From a checkpoint of a small audio frame classifier.
Model: 6.83M parameters, norm batchnorm, activation gelu.
Data: 39062 training examples, 69.8 epochs.
Rows from block 5, named by matrix and row number. Each number is 128 + 32 x the weight over its row's rms, rounded and kept within 0 to 255. All counts start at 0. After the name is the row's rms in percent of the matrix's.
# conv: pointwise conv (model.blocks.5.conv.weight, 384x384x1), inputs 192-383
conv.246 099 [147 114 127 161  86 120 125 148 147 143 109 144 204 153 139 168  81 181 114  95  71 124 107  92  50 115  72 105  97  71  66 149 113  95  91 106  96  82 123 101 155 139  78  98 105  82 123  95 162 157 106 176 116  42 121  52 185 128 147 120  95 167 135 108 163 101 142 123 150 124 125 133 150  78 151 146 121 123 166  92 124 158 111 159  82 118 131 174 122 114 162 146 136 136 118 126 196 142 126  84 125 113 146  98 117 109  97 139 125 108 143 126 159  75 112 135 116 121  84  84  80  74 125 147 135  92 129 109 116  90 153 159  89 124 138 123  66  98 165  51 173 177 138 136 154 126 138 111 149 123 118 127  73 123 108 109 128 125 126 146 133 117 179  87 132 114  85 129 116 120 139 104 123 158  77 100  41 131 163 136 116 190 116 116 132 162 126 152 107 128 104 135]
conv.247 097 [159 144 109 148 152 145 167 109 191 138 143  96 110  81 166 147 104 134 176 168 180 125 118 111  99 132  81 108 136 167  90 171 116 118 120  97 175  77  99 113 148 124 150 122 139 144 103 103 145  79 138 150 111 122 130  86 158  88  84 133  67 120 122 100 147 106 157 159 101 165 149 176 165 126 124 146 149  95  88 193 167 151 147 141 153  91 148 122 170 183  89 120 125 106 167 156 146 141 114  52  84 162  91 180  88 121 186 115 165 123 113 154 194 169 137 110 174 113 154 127 136 139 118 161 151 167  98 118 200  95 135 161 154 168 140 173 186 139 101 109 172  85 145 114 168 137 112 156 147 162 133 123 152 132 183  90 123 125 122 177 117 113 141 157 109 134 138 169 190  60 179 125 147 150 133 123 132 189 108 132  84  89 107 123 158 200 121 164 169  65  88 144]
conv.248 103 [125 120  75 202 119 111 146 146 110 113 133 123 178 140 123  98 165 135 123  69  57 131 117 177 139 167 124 135  60 119  83 105 124 117 127  99  64 117 172  94 149 134 128  90 146 148 139  75 117  77 131 138  95  99 141 127 135 120 182  97 103 155 124 138 128 142 147 125 114 132 112 161 124 143 133 193 108 113 100  62 126 101 176 118 136 129 145 121 134 123  88 112 134 172 106  96 136 123 119 236 187 177 139 117 185  99 120  96 105 134 121  84 180 162 162 117 146 137  76 112  73 160 114 157  79  99 166 180 134 137 109 149 103 158 130 116 100 167 111  90  84 138 132 143 116 116 118 147 118 177 180  87 135  76 138 172 145 132  99 169  82 119 124 105 150  76  87  63  61 128  58 140 115 101  99 149 146 172 172 141  96 132 117 158  83  61 100  94 113 157 103 154]
conv.249 099 [138  39 104 101 129 105 161  63 102 151 166  67  67  77 105 114 141  32  94 156 160 164 128  96 168 157 164 151 148 139 171 144 120 143 164 122 150 168 105 153  86 142 116 136 111 111 137 180 105  89 126 100 147  81 125  93  53 185 131 183 158 151 103 140 109 161 124 131 121  98  99 141 128 164 122 146  93 144 115 138 121  72  92 159 164 147 101 156 164  86 100 217 134 111 144 144 148 186 104 103  88 129 137 132  96 199 129  49 157 130  36  82 107 118 153 148  61 129 174 133 129 106 123 128 163 150 121 162 118 148 107 121 177 180  96 143 142 125 105  99 117  74 125  37 139 136 145 188 132 129 137  99  99 117 158 139  96 106 137 136 118 121 151 191 134 170 105 102 113 120 112 108 118 157  92 129 130 146 116 124  73  92  65 148 122 189 138 153 165  95 103 162]
conv.250 099 [132 124 170 115 109 150 136  86 128  74 127  83  92 104 135  96 158 109 106 132 162 143 138  91 129  93 127 132 148 106 155  89 125 149 122 120 126  65 109 110 111 107 129 137 146 148 103  54 151  57 121 136 127 168 124 113  64  96  32 131 186  81 183  59 110  97 108 159  94 152  77 137 120  95 118 116 135 158 105 108 103 120 138 145 137 110 108 143  81 124 127  95 106  84  96  99 125  98 127  56  92  74  63 149  95 113 131 112 111 122 129 178 132 146  94  80 153 132  65 151 128 147  87 125 152 151 137 108 151 121 116 120 156 127 155 100 208 137  91 123  71 103 148 131 157 144 141 139 114 101  61 164 116 117  88 106 143 150 145  76  65 100 100 103  96  72 171 116 109 134 136 135 102  85 118 147 123 130  75  89 142  52 144 107 119 188 132 105 111  68 107 138]
conv.251 099 [146 104 194 149  80 211 103 134 131  64 115 111  92 180  91 110 183 126  62  99  72 189 147 108 138 129 100 138 108 111 108  76 117 164 140 176 158 128  92 145  82  54 132 146 140 195 147 103 140 134 122 136 107 183 147 110  90 139 158 147 182 126 136  98 107 124 145 125  85 147 125 109 109 114 151  82  92 169 135  81 121  87 120 115  49 125  99 125  63 115 171 121 161 138  97  74 106 102 154  98 102  98  98 145 173 108 146 110  79  60 178 128 134 169 100  99 113 103  73 121 123 183  80 147 125 129 144  94 135  91  93 116 179  54 136  76 116 183 105 159  71 136 151 119 116 142 129 146 180 101  97 150  91 138  96 160 143 152 114  96  60 138 135  76 116 146 151  88  50 198 150 155 136 113 130 140 126  77 132 144 119 122 121 105 185  89 169 108  96 131 110 132]
conv.252 093 [125  52 120 135 110 101 144 157  84 207  84 158 169  93 148 153  84 160 121  48 134 172  83  96 110 128  97 113  56  96 164 133 161 158 117  89 119 161 131 135 128 126 112  55 148 105  68 135 123 154 121 159 122 138 101 142 135 179 226 165 192 125 137 117 131  90 118 167 149 161 121 163  38  51 213 151 143 106 171 111  81 137 112 205 128 100 118 205 137 136 144 130 111 109 160 157 204 160 109 134 141  84 179 116 159 162  82 111 152  87 105  94 135  83 154 137  51 143 179  98  97  86 135 138 129 170 122 140 134  49  95 192 114 133 154 180 118 153 110 108 117 157 124 138 181 125  93 150 100 166 154 123 160 124 118 124 194 182  66 154 134 118 143 176 166 132 102  70  78 201 157  99 107 132  70 141  53  90 140 142 128 125 134 138  82 120 157 125 140 145 131 121]
conv.253 096 [120 189 123 115 122  92 187 113 105 154 150 112 145 132  91  68  71  75 179 150 102 118 168 129  92 123 180 108  82 101 105  99 255 135 113 167  99 150  77 112 125 166 180 161  96 172 100 114 142 116 199 123  89 158 159 184 106 116 163  80 163 104 147 161 124 167 116 105  66  55 116 157 134 161 157 114 103 137 136  71 132 165 169 144 107 178 156 168 114 164 175 140 173 133 111 132 136 124 133 140 158 158 206 127 170  67 124 147  98  91 134 146 123 146 103 107 191  85 102 140 115 113 136 111 109 125 141 107 171 152  98 216 105 127 106 155 142 127 111 153 110 113  99 108 114  82 135 118  99 195 106 115 158  90 163 178 112  98 100 130 129 115 116 120  78 167 117 119 107 143 131  94  72 131  76 175 129 101 157 140 108 167 110 135  62 140 128 147 165  69 126  94]
conv.254 104 [ 79 164 127 110  90 104 106 156 105 112 126 143 152 131 111  92 170 119  85  99  88 140 173 172 151  84 165  98 125 124 149  83 142 171  76 208 100 140 114 102 100  99 116 122 113 171 100 129  79  77 139 107 113 155 179 134  88 122 107 102 192 131 147 124  92 148 111  76 100 164 108 139 115 147 170 103 156 145 151  40  66 132  89  83 121 160  78  87 113  86 161  91 143 100 119 150  94  92 143 125 143 126  97 122  69 114  75 119 139 140 149  76  72 125 114 104 169 116  91 122 115 129 115 100 117  99 144 109  93 161 117  60 117 170 121 123 130  99  91 150 127 143 145  87 163  58 125 102 110 107 103 155  76  92  60 177 144 110 121 108 101 111 104  97 124  97 198 126 133 146 149  64 133 101 119  83 151 137 152 160  73  91 173 129  86 148 123 117  96  68 125  87]
conv.255 099 [106 109 108 147 134 113 111 101  69 183 124 136 149 119 128 161 159 129 100  61 178 116 127 128 114 132 103  96 151 143 171 174 140 105 145 127 157 153 121 121 100 162 178 133 203 134 149 136  81 166 109 115 144  52  87 169 113 142 164 111 130 120 142  89 105  92 162 111 118  89 144  96 110  85 150 149 116 146 169 156  82 121 181 149 188 129 170 132 141 125 131 121 131 129 128 165  94 119 169 113  75 148 126 167 164 100 148 139 120 149  55  94 145 135 131 147 104 150 151 142 151 121 153 162  87 146 130 129 164 105 147 127 106 109 132 132  26 134  82 119 163 163 142 156 111 123 123 145 129  94 162 132 142 127 113 115 130 126 124 149 126 155  80  95 164 138 126 153 128 140  94 137 158 171 155 126 158 176 169 142 149 145  85 153 115 115 150 137 165 177 155 100]
conv.256 103 [ 92  88 125 126 151 127 112 179 109 137  70 128 153 112 152 109  88 149  98  52 100  71  90 113 140 134  79 141 130 101 150 151  72 156 146  95 119  99 196  84 157 112 124  94 123 161  85 182 129 106 136 142 141 174 162 143  98  89 120 121 159 111 160 133 154 116  80 179 171 174 120 181  83  58 189 160 171  98 134  74 107 133 142 188 104  89 152 106 123 126 134  73 107 136 134 151 211  92 153 135 131 133 109 125 128 140  64 138 153 118 100 144 115 121 109 123  92 146 133 156 162 126 105 106 141 104 132 131 126  99 134 105 132 122 148 150 112 159 102 127  92 171 115 173 156 105 102 111 125  98 160 173  77 157  80  25 172 214  77 150 114 122  81 125 175  72 128 114 120 152 161 120 130  90  51 157  50 105 151  65 126 119 151  97  97 103 149  75 111 131 172 157]
conv.257 104 [103 140 141 119  77 118 148 136 134 174 115  98 190 108 146 127 121 122  82  88 166 139  95  82  70 104 129 101  37  93 186 120  83 131  89 103 157 102 124  73  89 113 105 132 107  97 103 106  98 123 113 140 112  88 185  70 117  91 125 107 121 147 160 101 123 165 119 132 148 117  45 189 167 140 175 153 159  76 114  78  92  63  79 116 120 126  97 136  96  87 128 121 119 101 127 160 160 127 116  68 144 126  92 106 100 112 122  50 166 133 157 122  76  87 156 116 141 123 178  67 124  81  84 128 124 144 106  94  94 128  66 118 137 154 142 167 165  98 134  61 129 120 137 103 202  80 142 137  89 100 119 134  87 137  96 120 126 124  78 138 113 114  83 144  98 158 124 128  62 125 117  98  98 149  64  76 115 140 184  87  40 128 160 120 113 131 139 206 144  65  99 142]
conv.258 099 [126 150 125  88 150 100 166  91 138 132 142 112 132 102 117  97  81  81 149 182 121  85 130  90  85 128 134 108 142 125 146 127 255 125  97 126  87 138 125  65 114 164 178 172  67 179 127 166 152  68 166 132 112 182 145 148 151  94 133  95 146  93 135 124 166 166 102 137  94 131 104 171 141 167 136 122  94 130 104  93 146 143 155 158  82 159 139 133  94 197 153 148 154 120 140 133 123 149 157  92 122 143 177 135 159 129 145 156 110  90 133 203 114 137 108 119 167  65 119 167  96 116 105  97 150 122 113  91 135 148 115 210 106 131 115 175 218 145 120 153  98 136  99 111 111 122 126 100 109 181 123 146 145 111 174 162  92 102 104 135 142 107 119 170 112 179 119 142 185 121 164  90 104 116  88 183 113  90 157 125  90 172  81 144 103 189 109 160 161  67 140 114]
conv.259 100 [102 139 182 115 133 116 101 150 139 104 122  44 113 112 154 103 129 116  96 119 108 143 157 110 129 121 123  93 152 117 150 132 140 177 129 160  91  74 141 111 119  97 104 141 101 164 144 109  68  41 139 110 153 255 131 163  58 110  82  88 206  48 176 111  81  88 111 144  90 103 107 117 145 141 147 108 137 103 100 103  80 124 111 137 114 132 126 105  72 114 131  79 135 122  96  92 116  94 150 120 140 122 126 111  88  95 120 120 130  82 116 128 108 121 144  85 123 159 124 184 147 162  81 113 158 111 149 102 118 119 110 110 182 113 123  93 194 133 109 134  87 139 140 139 154 120 123 139 114 117 127 218 129 143 104 155 137 135  99 112  77 133 111 132  98  76 144 135  62 216 173 133 107 108 119 102 161  96 102 134 106  56 181  91 169  99 146 108 135  97 157 121]
conv.260 100 [110 102 146 119  75 154 130 100 184 149 122 114 133 142  83 133 110 109  87  63  40 131 157  69 149 122 146 147 116 101 114  93 131  89 189 128 110 169 121 163  68  78  89 161 117 112 153  63 127 162 127 143 118  91 114 165  96 139 197 165 119 136 109  73 110 133 153 146 122  80  83 136 138 175 106 103  75 169 122 123  65  86 131  92  55 134 135 168  57 158 143 109 119 165 118 106 105 159 119 132 159  95 151 133 121 121 133  99 127  66 125 170 126 101 125 178  94 143 110 152  98  87  98 153 174  79 151 118 125 121  81 112 138  78 124  89 181 122 163 120  45 113  54 117  96 154 131 150 178 113 145 167 132  88  80 107 106  96 179 135 104 116 116 103  86 133  67 138  73 163  82 178 126  78  68 124 123  70 149 109 164 145 130 122 159 147 111 140 145 138 114 165]
conv.261 095 [ 80 112  61 103 108 146  90 123 143  96 154  99  82 116  49  88 175  89 135 180 173 107 110 161 208 137 127 152 191 113  95 126  89 151 106 126  72 163 120 117  95 123 105 105  96 132 136 181 106  91 104  93 131 146  98  45 144 125  78 102 139  97  84 190 108 113 111 115  63  72  96  88  92 139 122 113 134 157 132 163 146  58 102 103 178 106 116  91 185 120  65 121  74 138  91 175 102 171 126 170 112 105 121  88  96 140 144 101 115 152 128 145 138 112 180 134  77 123  55  84 122 113 171  82 106 126 104 120  82 132  75 131 115 118  83  95 158 111 123 143 171 133 131  99  79  66  90 116 146  94 110 103 148 115 111 174 120 117 207 103 112 157 135 114 112  93 132  44 178  90 169  79 109 122 192 112 161 140 100 154  80  70  97 150 129 186 103 139 104 131 101  97]
conv.262 103 [120 149 144 106 123  76 117  71 147  86  70 128 156  94 128 108 146 119 112  52 173 140 114 135  83 118 150 100 128 150 137 127 149 104 154 139 125 100 118 122 130  79 118 186 127 120 114 102  90  76 149 116 125  92 134 163 113  48  40  40 105 120 153 135 102 116 103 102 131  58  90 136 140 133  89 158  99 128  51 180  37 118 129  52 122 113 103 100 181 124 127  85  91 108  85 141  85  93 139  56 141 154  95 157 107  99 127 157 144 140 137 114 184  88 140 120 150 158  96 159 146  81  83 106 124 122 123  76 113 153 127  95 144 138 136 113 156  72  89 112 176 155  74 118 104 132 121 127  66 117 175 149 165  87 100 122  94  81 136 121 151 158  94  84  55  90  89 138 162  66 102 160  87 139 121 120 202 172 140 168 136 109 137 104  98 193  72 143 172 132 151  95]
conv.263 099 [ 77 124 118  86  93  62 147 120 162 171 118  65 146  65 130 108 111 115 137 139 150 113 119 108  83 159  67 126 119 143 105 105 110 156 155 137 152  86 156  91 113 120 130 146 120 125  91  92  63 115 144 115 100 139 168 141 126  88 138 108 129 140 165 175 147 165 106 127 117 146  52 167 111 137 211 122 161  87 123 146 153 136 113 126 179 160  98 116 152 134 183 112 136 115 102 131 182 135  71  87 159  96 101 140  38  86 140 134 166 146 118 120 130  90 140 134 158  90 133 107 141 133 119 129 160 130 125 118 117 121 132 100 176 156 138 130 187  75 128  57 154 104 133  54 242 128 160 127  35 136 124 152 121 104 143  98 125 123 135  97  76  74  88  84 141  97 159  99 104  71 199 119 162 107 107 101  84 133 101  90 104 146 116 131  86 116 108 227 154 121 126 179]
conv.264 098 [ 91 136 152 133 123 126 109 193 168 140 115 102 189 140 126 113 103 145 122  98 143 129 116 122  67 107  44 104 110 101 140 107 123 181 110 125  82 114 142  89 111 137 125  52  93 118 126 160  93 138 152 153 135 136 104  84 115 127 117 104 183 144 192 137 138 120 103 160 134 115  78 134  50  88 224 154 163 118 183  94 142 108  80 172 133 159 122 131  87 103 185  95 145 102 127 107 198 165 174 116 130  93 120 129 118 103  59  89 102 133 135 111 110  84 122 110 122 146 123 103 171 131 122 110 127 148 137  99 121  97 118 139 153 115 135 120 125 123 137 108 181 133 196 131 187  80 117 109 151 107  98 144 122 112  80 162 182 148  79  91 104 135 135  86 153 127 158  88  63 202 233 115  83 119 128  65 137 100  89 129 106 176 117 122 158  95 201 129 131 115 117 124]
conv.265 095 [122  94 126 146 150 109 107  92  83 152 135  66 129  98 171 159 115 138  94 141 132 147 126 113 165 125 131 139 120 156 183 205 116 130 128 117 167 128 112 156  87 133 109 115 137  63  96 144  86 116  89 109 131 101 117  69  81 201 226 159 105 130 146  77  93 124 115 100 228 149 134 102 120 123 117 151 134 150 114 158 147  96 107 173 127 103 115 152  96  93  92 183 150  86 232 104 113 160 101 139  42 154 116 112  94 167 159  62 179  82 114  73 111  80 144 116  87 147 225 121  91 130 107 132 147 154 168 188  95 128 171 126 145 152  81  93 124 118  91 115 131  47 118 135 198 101 131 145  97  99 135  94 108 116 106 114 160 124 153 128 105 123 131 206 175 165 127 149 136 111  77 125 179 137 129 117 109 129 129 134  96  88  90 125 134 116 129  94 133 138  91 109]
conv.266 100 [112 126 119 107 112 127  95 103 112 141 131 125 147 110 176 168 152 149 108 137 150 116 129  99 137 108 123  79 148 139 175 126  63 137  96 161 152 101 109  63  84 152  90 122  99 114  76 146  77 105 115 134 125 143 181  40  70  77 138 176 126 133 128 101 107 124 134 130 255 171 116 130 127 125 173 105 168 142 148  88 156  97  91 147 100  61 101  78  94 106 110 132 129 115 150 136 119  68 145  94  52 156 125 147 106 108  81  78 202 124 160  61 108 140  79 131 146 186 120  96 161 151  92 124 130 145 149  97 105 165 144 108 162 185 108 156 125 129 120 111 109 133 144 109 191  64 104 107 117  68  80 112  76 137 123 153 120 152 122 129 108 101  62 126 195 117 201 120 133 100 147  86 137 107 149  73 137 141 167 114  61  90 108 121  97 133 125 138 113  95 102 109]
conv.267 092 [173 191 128 149 155  89 147 105 118 198 169 123  81  75 109 114  86 109 188 168  72 180 102 104  98 104 162  83  83 104  82 135 162 110 142 118 137 128 104 158 120 203 144 102 137 153 147 159 124 126 146 112 114 122 113 174 159 201 217 119 161 113 105 165 115 139 139 130 174 123 146 136  99  85 119 114 117 129 167  97 169 101 154 131 113 100 186 232  86 160 110 154 139 141 202  82 118 104 147 148 112 175 255 125 123 101 106  77  83  84 108 139 117  99 107 114 154  61 150 125  91 143 155 155 102  96 128 144 177 156 112 224  85 133  93 141 107 121 140  74 112  78 135  81 145 170 115 149 112 221 109 116 141  97 154 136 133 104  98 173 147 107 150 166 138 166 165 106 147 164  86 144 120 148 123 159  98 105  93 151 131  98 132 132  92  97 100  97 171  91 106 111]
conv.268 100 [120  93  48 106  99  89 131 106  33 154  87 220 139 108 101 157 157 144 142  54 123  98 120 150 155 146 124 112 119 142  74  95 118 112 139  86 129 194 123 118 150 145 119 135 150 121 154  95 164 153 112 161 111  81 149 129 149 113 122 113 145 142 106 144 161 142 145  97 172 110 101 154 136 138 167 100 110 159 141 144  33 131 121 123 181 107  93 123 182 109 153  75  96 165 122 195 114  87 120 140 117  99 149 142 146  99 126 153 161 181  63  81 142 100 114 175  69 140  88  71 127  41 171 129 123 101 124  73 103 118 113 113  88 109 133 167  73 132 156 112 171 160 102 117 108 128 114 113 107 153 122  96 135 130  93 138 145 113 167 126 211 171 147  56 150 132 147  58 146 113 122 121 143 173 160 143 133 141 142 136 146 194  95 208  51 162 104 147 129 180 143 123]
conv.269 101 [ 82 131 105  91 150  89 108  94 165  72  65 102 142 117 132  72 137 114  71  93 100 151  80 108 136  87 151 167 214 148 126 118  70 153 116 128  68 110 151 101 123  88  68 171  80 128 125 208 100  37 116  62 117 199 128 171 114 110  99 103 119 100 124 152  39 153  72 136 111 117  97  90 151 209 131 140 109 129  74 151  92 118  89 113 144 124 129  84 168 142  74 119 166 122  92 162  75 139  93  95 136 159  73  84 109 144 120 144 169 146 136  91 122  92 148 101 147 153  69 148 125 131 133  60 141  88 173 114 127 145 115  50 153 176 129  73 159 113  99 124 127 167  85 131 102  89 102 122 112  84 115 153 104  94 132 150  93 148 140 151 111 114 107 142 154 108 127 173 185 110 115  92 122 101 104 149 153 142 171 122 123 119 150 113 111 194  80  71 115  78 128 135]
conv.270 100 [125  61 124 118 129 132 148 110 113 142 136 155 126 145  88 165 135 140 108 134 155 143  63  91 168 154 144 152 133  82 183 147  77  83 122  90  90 141 142 117 131 115  69  65 120 124  98 189 143 195 130 109 123 118 115 118 146 138 149 127  81 145  93 178 131 139 108 111 145 116  84 128  93 130 123 111  82 147 155 114 150  85 105 124 129 123  97 154 151  97 148 122 131  91  97 143 166 147 167  58 148 104 141  93 130 159 101 115 126 123 106  61 141  99 114 117 104 116  95  54  94  91 148 145  89 108 103  98 114 136  84 121  91 192 148 111 166  92 125  66 129 219  97 144  90 129 134 143 120 127 129 122  94 131 166  99 102 147 100  98 126 125 156 139 180 143  88  58 192 148  92  98  79 143 103 124  56 130 222  99 154 155  94 114 122 160 138 199 131 146 163 149]
conv.271 102 [106 123 118  75 125 123 104  95 127 119 143  46 134 117 114 155 133 122 153 134 180 115 106 115 140 156 122 154 207 100 250 131 110 142 152 136 110 118 134  81  89 125 136 106 140 165 141 225 123 137 142 100 128 180 123 136 123 141 164 114 166  87 130 155 127  87 116  99 114 111 126 104  71 110 207 125 102 185 108  99 115  84 124 145 111 130 130 156 146 127 106 126 184 133 153 161  97  91 175  78 142 134 120 127 145  97 115 119 133 126  83  92 135  98  97 115 125 163  68  93 161 133 111 129 146 129 132  90 149 119 130 128 116 150 136 109  67  93  84  83 157 255 124 169 123 142 115  70 125 108 126 143  89 141 118 124 127 140 139 112 114 124  82  68 202 121 122 110 159 158 172  85 138 108 126 127 134 106 216  91 130 166 107 128 107 204 124 139 120 125 148 118]
conv.272 102 [ 72 113 152 128 120 101 120 136 154 121 116 116 153 111 119  84  75  85 121 144  72  91 158 117  83 132 110  79 144  98 105 114 190 146 107 149  99  93 131  80 136 121 161 147  98 149 110 171  95 130 152 130 138 212 109 195 131 132 147  63 109  73 147 112 173 100 101 129 105  68  90 116 125 167 131 149 152 127 146 122 137 145 101 106 110 202 120 138 104 154 197 118 201 151  59 118 160 175 151 126 173 135 134 112 166  43 121 170  92 131 119 180 139 142 117 129 130 111 105 179 121 130 100  92 123 108 150 116 136 157 123 131 125  66 102 116 131 150  88 151 147 141 155 157 115 115 134  61  83 103 104 191 119 117 133 145  87 109 122 121 112 106 130 156 151 127 156 146  59 139 180 104 125  72 100 134 117  85 157  99 117 158 159  51 118 116  72 136 132 121 143 130]
conv.273 098 [181 103 100 110 145 110 104 111 101 137  85 166 135 151 135 161 132 208 127  40 148 126 112 124 149 111  95 154 147 111 170 140  74 112  70  95  83 118 166 119 196 132 105  39 109 133  89 178 191 147 120 150 118 138 115 139 152 118 121 133 153 129 113 140 182 102 112 126 168 165 138 132  62  50 195 111 128 138 124  83  56 177  81 149  90  99  99 128 112 113 133 109 143 141 121 167 129  90 152  88 147 127 128 100 132 140  55 196 128 150 127  90 140 136 100 160  63 148 126  72 112 123 188 120 125 129 148 101 126  69 121 124  57 142 171 157 134 144 174  92 157 222  78 153 154 112 106  96 111 159 117 124  63 162 124  82 130 182 144 121 175 135 151 134 201  67 147  73 183 113 152  77 127 142 106 123  36 107 195 113 149 151 108 144  87 153 126 110 124 109 163 122]
conv.274 101 [123 118 199 129 129 126 126  75 143  84 132 144 129 127 137 138 147 131 134 155 178 133 102  48 108 155 143 137 127 113 255 159 155 127 130 109 140 134 124 118 131 163 145 155 122 107 106 133 118 154 107 112 112 142 111  98 165 134 138 120 115 126 168  58 180 120  87 104 139 157  84 145 112 127  96 149  71 112 136 112 117 106 101 159  82 131 109 109  12 137 143 152 142 104 123 112 118 143 151  40 104 122 118 128 115 170 107 114  83 125 131 204 121 115 138  87 132  74 153 131 136 131 132 142 138 167  90 135  92 110 139 125 154 140 137 109 188 116 123 168  92 134 157 118 102 129 136  85 136  95 144 193  88 130 103 118  77 119 141 123 115 144 159 183 103 175 166 134 123 129  98 102 101 132 155 138 157 145 154 120 117 130  51 128 147 184 160 147 126 110 141 109]
conv.275 099 [108 163 142 125 123  59 124  90 139  94 126 120 124 115 163 131 116 147 125 113  76 112 169 143 117 104 197 137 174 119 136 109 141 137 101 144 162  25 139 120 131 102 127 187 114 136 110 113  98  54 146 113 111 216 164 191 106  93  82  92 125 118 154 163 118 159 131 124 129 146 131 132 141 180 110 140  94 101  95 104 129 147 117  98  88 151 138 100  89 143 143  96 183 124 158  65  97 109 113  88 191 173 107 114  48  89 110 143 140 102 156 146 133  93 157  81 190 127 119 166 113 142  84 141 126  97 174 134 127 186 149  95 147 150 102  86 186  35 103 134  75 110 113 115 129 111 141  95  69 140 144 144  92  67 153 134  92 110 122 149  93 105  83 163 118 120 112 229 144  86 106 101 158  98  95 120 139 117 142 102 117 132 210  81  87 160  76  84 129 101 129 138]
conv.276 105 [130  89 121 176  88  95 121 142 116 137 113  76 140 134 136 103 103 105 106 121  88 122  99 133  76 212  44 145 112 125 175 138  88 151 109 119 127  98 159 113 130 121 112  78 151 116 133  97 125 148 138  91  89 142 108  67 128 120 141  82  95 119 134 138 150 142 147 102 123 129  75 138 133 157 106 188  97  75 137  87 136  66 173 117 100 129 136 146 117  91 141 112 154 115  80  79 124 142 121 169 161  95 113  83 146  88 124  67 104 116 100 130 157 152 136  96  74  87 164 140  90 117  73 151  80  88 140 107 102 101 141 103 151  62 116 107 153 156  78  90  97 105 140 143 113  76 164 147 117 123 158 125 123  66 136 160  64  96 116 153  83 134 110 165  95 114 116 121  69 169 119 169 133 108 121 125 143 135 162 136 143 138  50 122 167  60 103 161  88 189 103 131]
conv.277 104 [138 196  53 138 127  83 167  74 112 151 150 136 146  70 149  95 133 120 158 158  95 145 117 130  95 123 169  87  98 174  77  84 156 115  98 117 124 146  86 125 119 167 140 131 130 148  75 153 134 117 134 135  88 131 200 135 131 113 143 102 112 165 109 156 125 214 109 141 152 122 110 157 190 193 130 121 108 106 179 119 176  96 132  96 136 121 134 152 141 144 124 144 159 138 157 125 107  93 135 135 107 180 188 124  99 114 154 113 165 143 149  95 122  90  96  75 194 117 104  58 128 128 143 101 135 146 114 119 139 175  83 161 149 153  57 159 105  68 152  48 150 112 132  54 101  88 146 160 108 179 142  62 119 111 139 142 112  94  62 141 155  91 142 135 174 189 176  94  96  49 125  98 102 123 155 142 148 157 151 142  68 164 138 166  76 113  93 124 177  80 121 137]
conv.278 097 [ 89 161 144 164 132 149 172 173 223  48 155  68 157 174 148 100 134  91 163 148  82 160 120 133  98 129 153  89 152 165 109  61 100 155 100 157 132  67 137  98 120  78 108 116 132 147 151 108  91 124 135 118  79 221 147 122 146 106  79 113 130 130 135 162 107 164 129 153  62 160 132 155 123 155 137 123 111 130 107 119 177 109 113  86 104 126 128 108 134 137 106 100 135  92  93  61 128 112 101 164 177 141 109 144 111  67 110  82 154 110 189 109 162 152 147  92 144 133  91  92 160 190  98  97 137 161 143  87 135 126  94 118 179 122  97 134 115 143 167 111 120 119 137 109 111  77  97 164 151 145 116 160 159 117 172 150  90 115 102 127  69 114 114  91  76 105 143 138 116 161 201 102 119 131 140 111 152 154 134 121  49 129 189  85 180 118 129  69 152  82  75 144]
conv.279 099 [117 126 167 142  88 130  82 114 158 120  94 101 217 167 154 185 155 160  42  71 113 126 158 128 115 118 134 124 117 113 187 152  56 101 127 141 181  54 108  87 115 112  93 127 135 156 161 135  83 170  93 122 148  58 126 106 159  91 164 160  62 131 154  85  76 169 162  85 139 112 128 108 140 127 143 150 123 127  74  82 104 105 119 106  81 139 157  87  44  58 161  91 183 119 140  87 129  83 123  86 128 154  91 109  91 110 121  77 181 123 155 113 104 133 135 104 143 151 131  89 117 116  96 170  95  95 141 105 108 135 171  99 140 168 109  96  93 119 130 129  92 156 133 189 198  85 129 123 137  59 144 138  93 117  79 144  90 116 131 149  48 163  79 151 160 179  69 195 114 100  98 122 173 144  49  75 126 142 217 105 101 157 125 101 149 126 156 143  95 123  79 100]
conv.280 102 [156 138  86 146 123 124 139  80 114 129 154 189 158 132 136 156 130 171 135  79  98 124 126 155  95 133 124 111 109 141  96 134 174  80 121 117 124 119 159 127 197 123 137 151 114 123 134  76 179 155  97 170 101 118 182 154 157 100  60  93 116 152 131 173 171 144 129  84  72  89  96 131 170 127 159 134  61 132 134  97  78 159 137 104 157 140 139 110 145 148 171 151 115 158 106 151  84  71 103 118 138 141 130 127 124  96 141 172 124 151 146 105 187  95 138 143 148 124 108  67 127 117 172 137 154 106  89 127 143 114 152 108 109  96 117 141  78  84 186  57 178 164 119  99  84 100 152 165 156 201 171 142 113 143 133  98  72  77 131 125 173 146 144  53  62 145  54 106 127 120 142 110 118 170 107 108 117 156 134 157 106 199 104 169 123 147 133 137 164 147 153 108]
conv.281 100 [142 121 155 114 102 194 125  98 213  99 111  90 147 153 151  96 156  76 151 173 106 213  91 131 118 173 100 113 125 142  71  70  87 116 112 136 116  99 101 156  72  58  95  94  91 138 144 131 157 157  94 135  91 108 107  63 155 121 123 147 123 165 118 146 124 153 115 129  82 160  85 145 120 126  85 133 116 137 111 172 153  91 129  81  99 137 101 126 119 149 133 114 150  69  90  69 123 132 118 168 134  86  79 130 108 164  87  83 157  88 162 125 162 151 138  92 111 118  65 112 173 145  86 107 118 166  85  85 106 112 129 105 142  93  99 126 106 148 144 110 112 132 149  70 128 106  88 177 172 115 138 130 165  95 178 141  60 114  99 152  41  91 138  68  84 140 130 119 137 120 163  94 121  79 176  87 149 156  82 124  68 161  87  86 172 110 132 106 137 152  88 142]
conv.282 100 [153 156 176 121  85 124 146 104 131 114 127  85 125 150 109  88 153 135  90 113 149 129  97 116 107 148 101 143 114  93 255 102 123 115 115 122 159 131 124 111 113 129  89 106 144 136 111  86 105 126 109 108 143 148 131 119 132 113 121  88 131 108 201 113 112 137 114  88 120 162 139 120 132 142 141 145  75 160 164 101  59 155 129  68 106 104 102 136  71 133 157  90 158  99 122 133  74 133 153  78 137 107 146 142 131 107 121 112 101 122 148 151 141 115 164 121 140 138 127 108 125 126 116 161 156 143  90 124  92  77 122 119 143  39 157 109 180 133 113  86 133 170 133 143 169 128 152 117  88 113 185 208 117 107  81 126 104  96 138 114 102 138 113  90  82 146 136  77  93 143 105 135 108 150 143 133 136 147 188 113 110 122 112 120 117 208 140 255 135 140 155 100]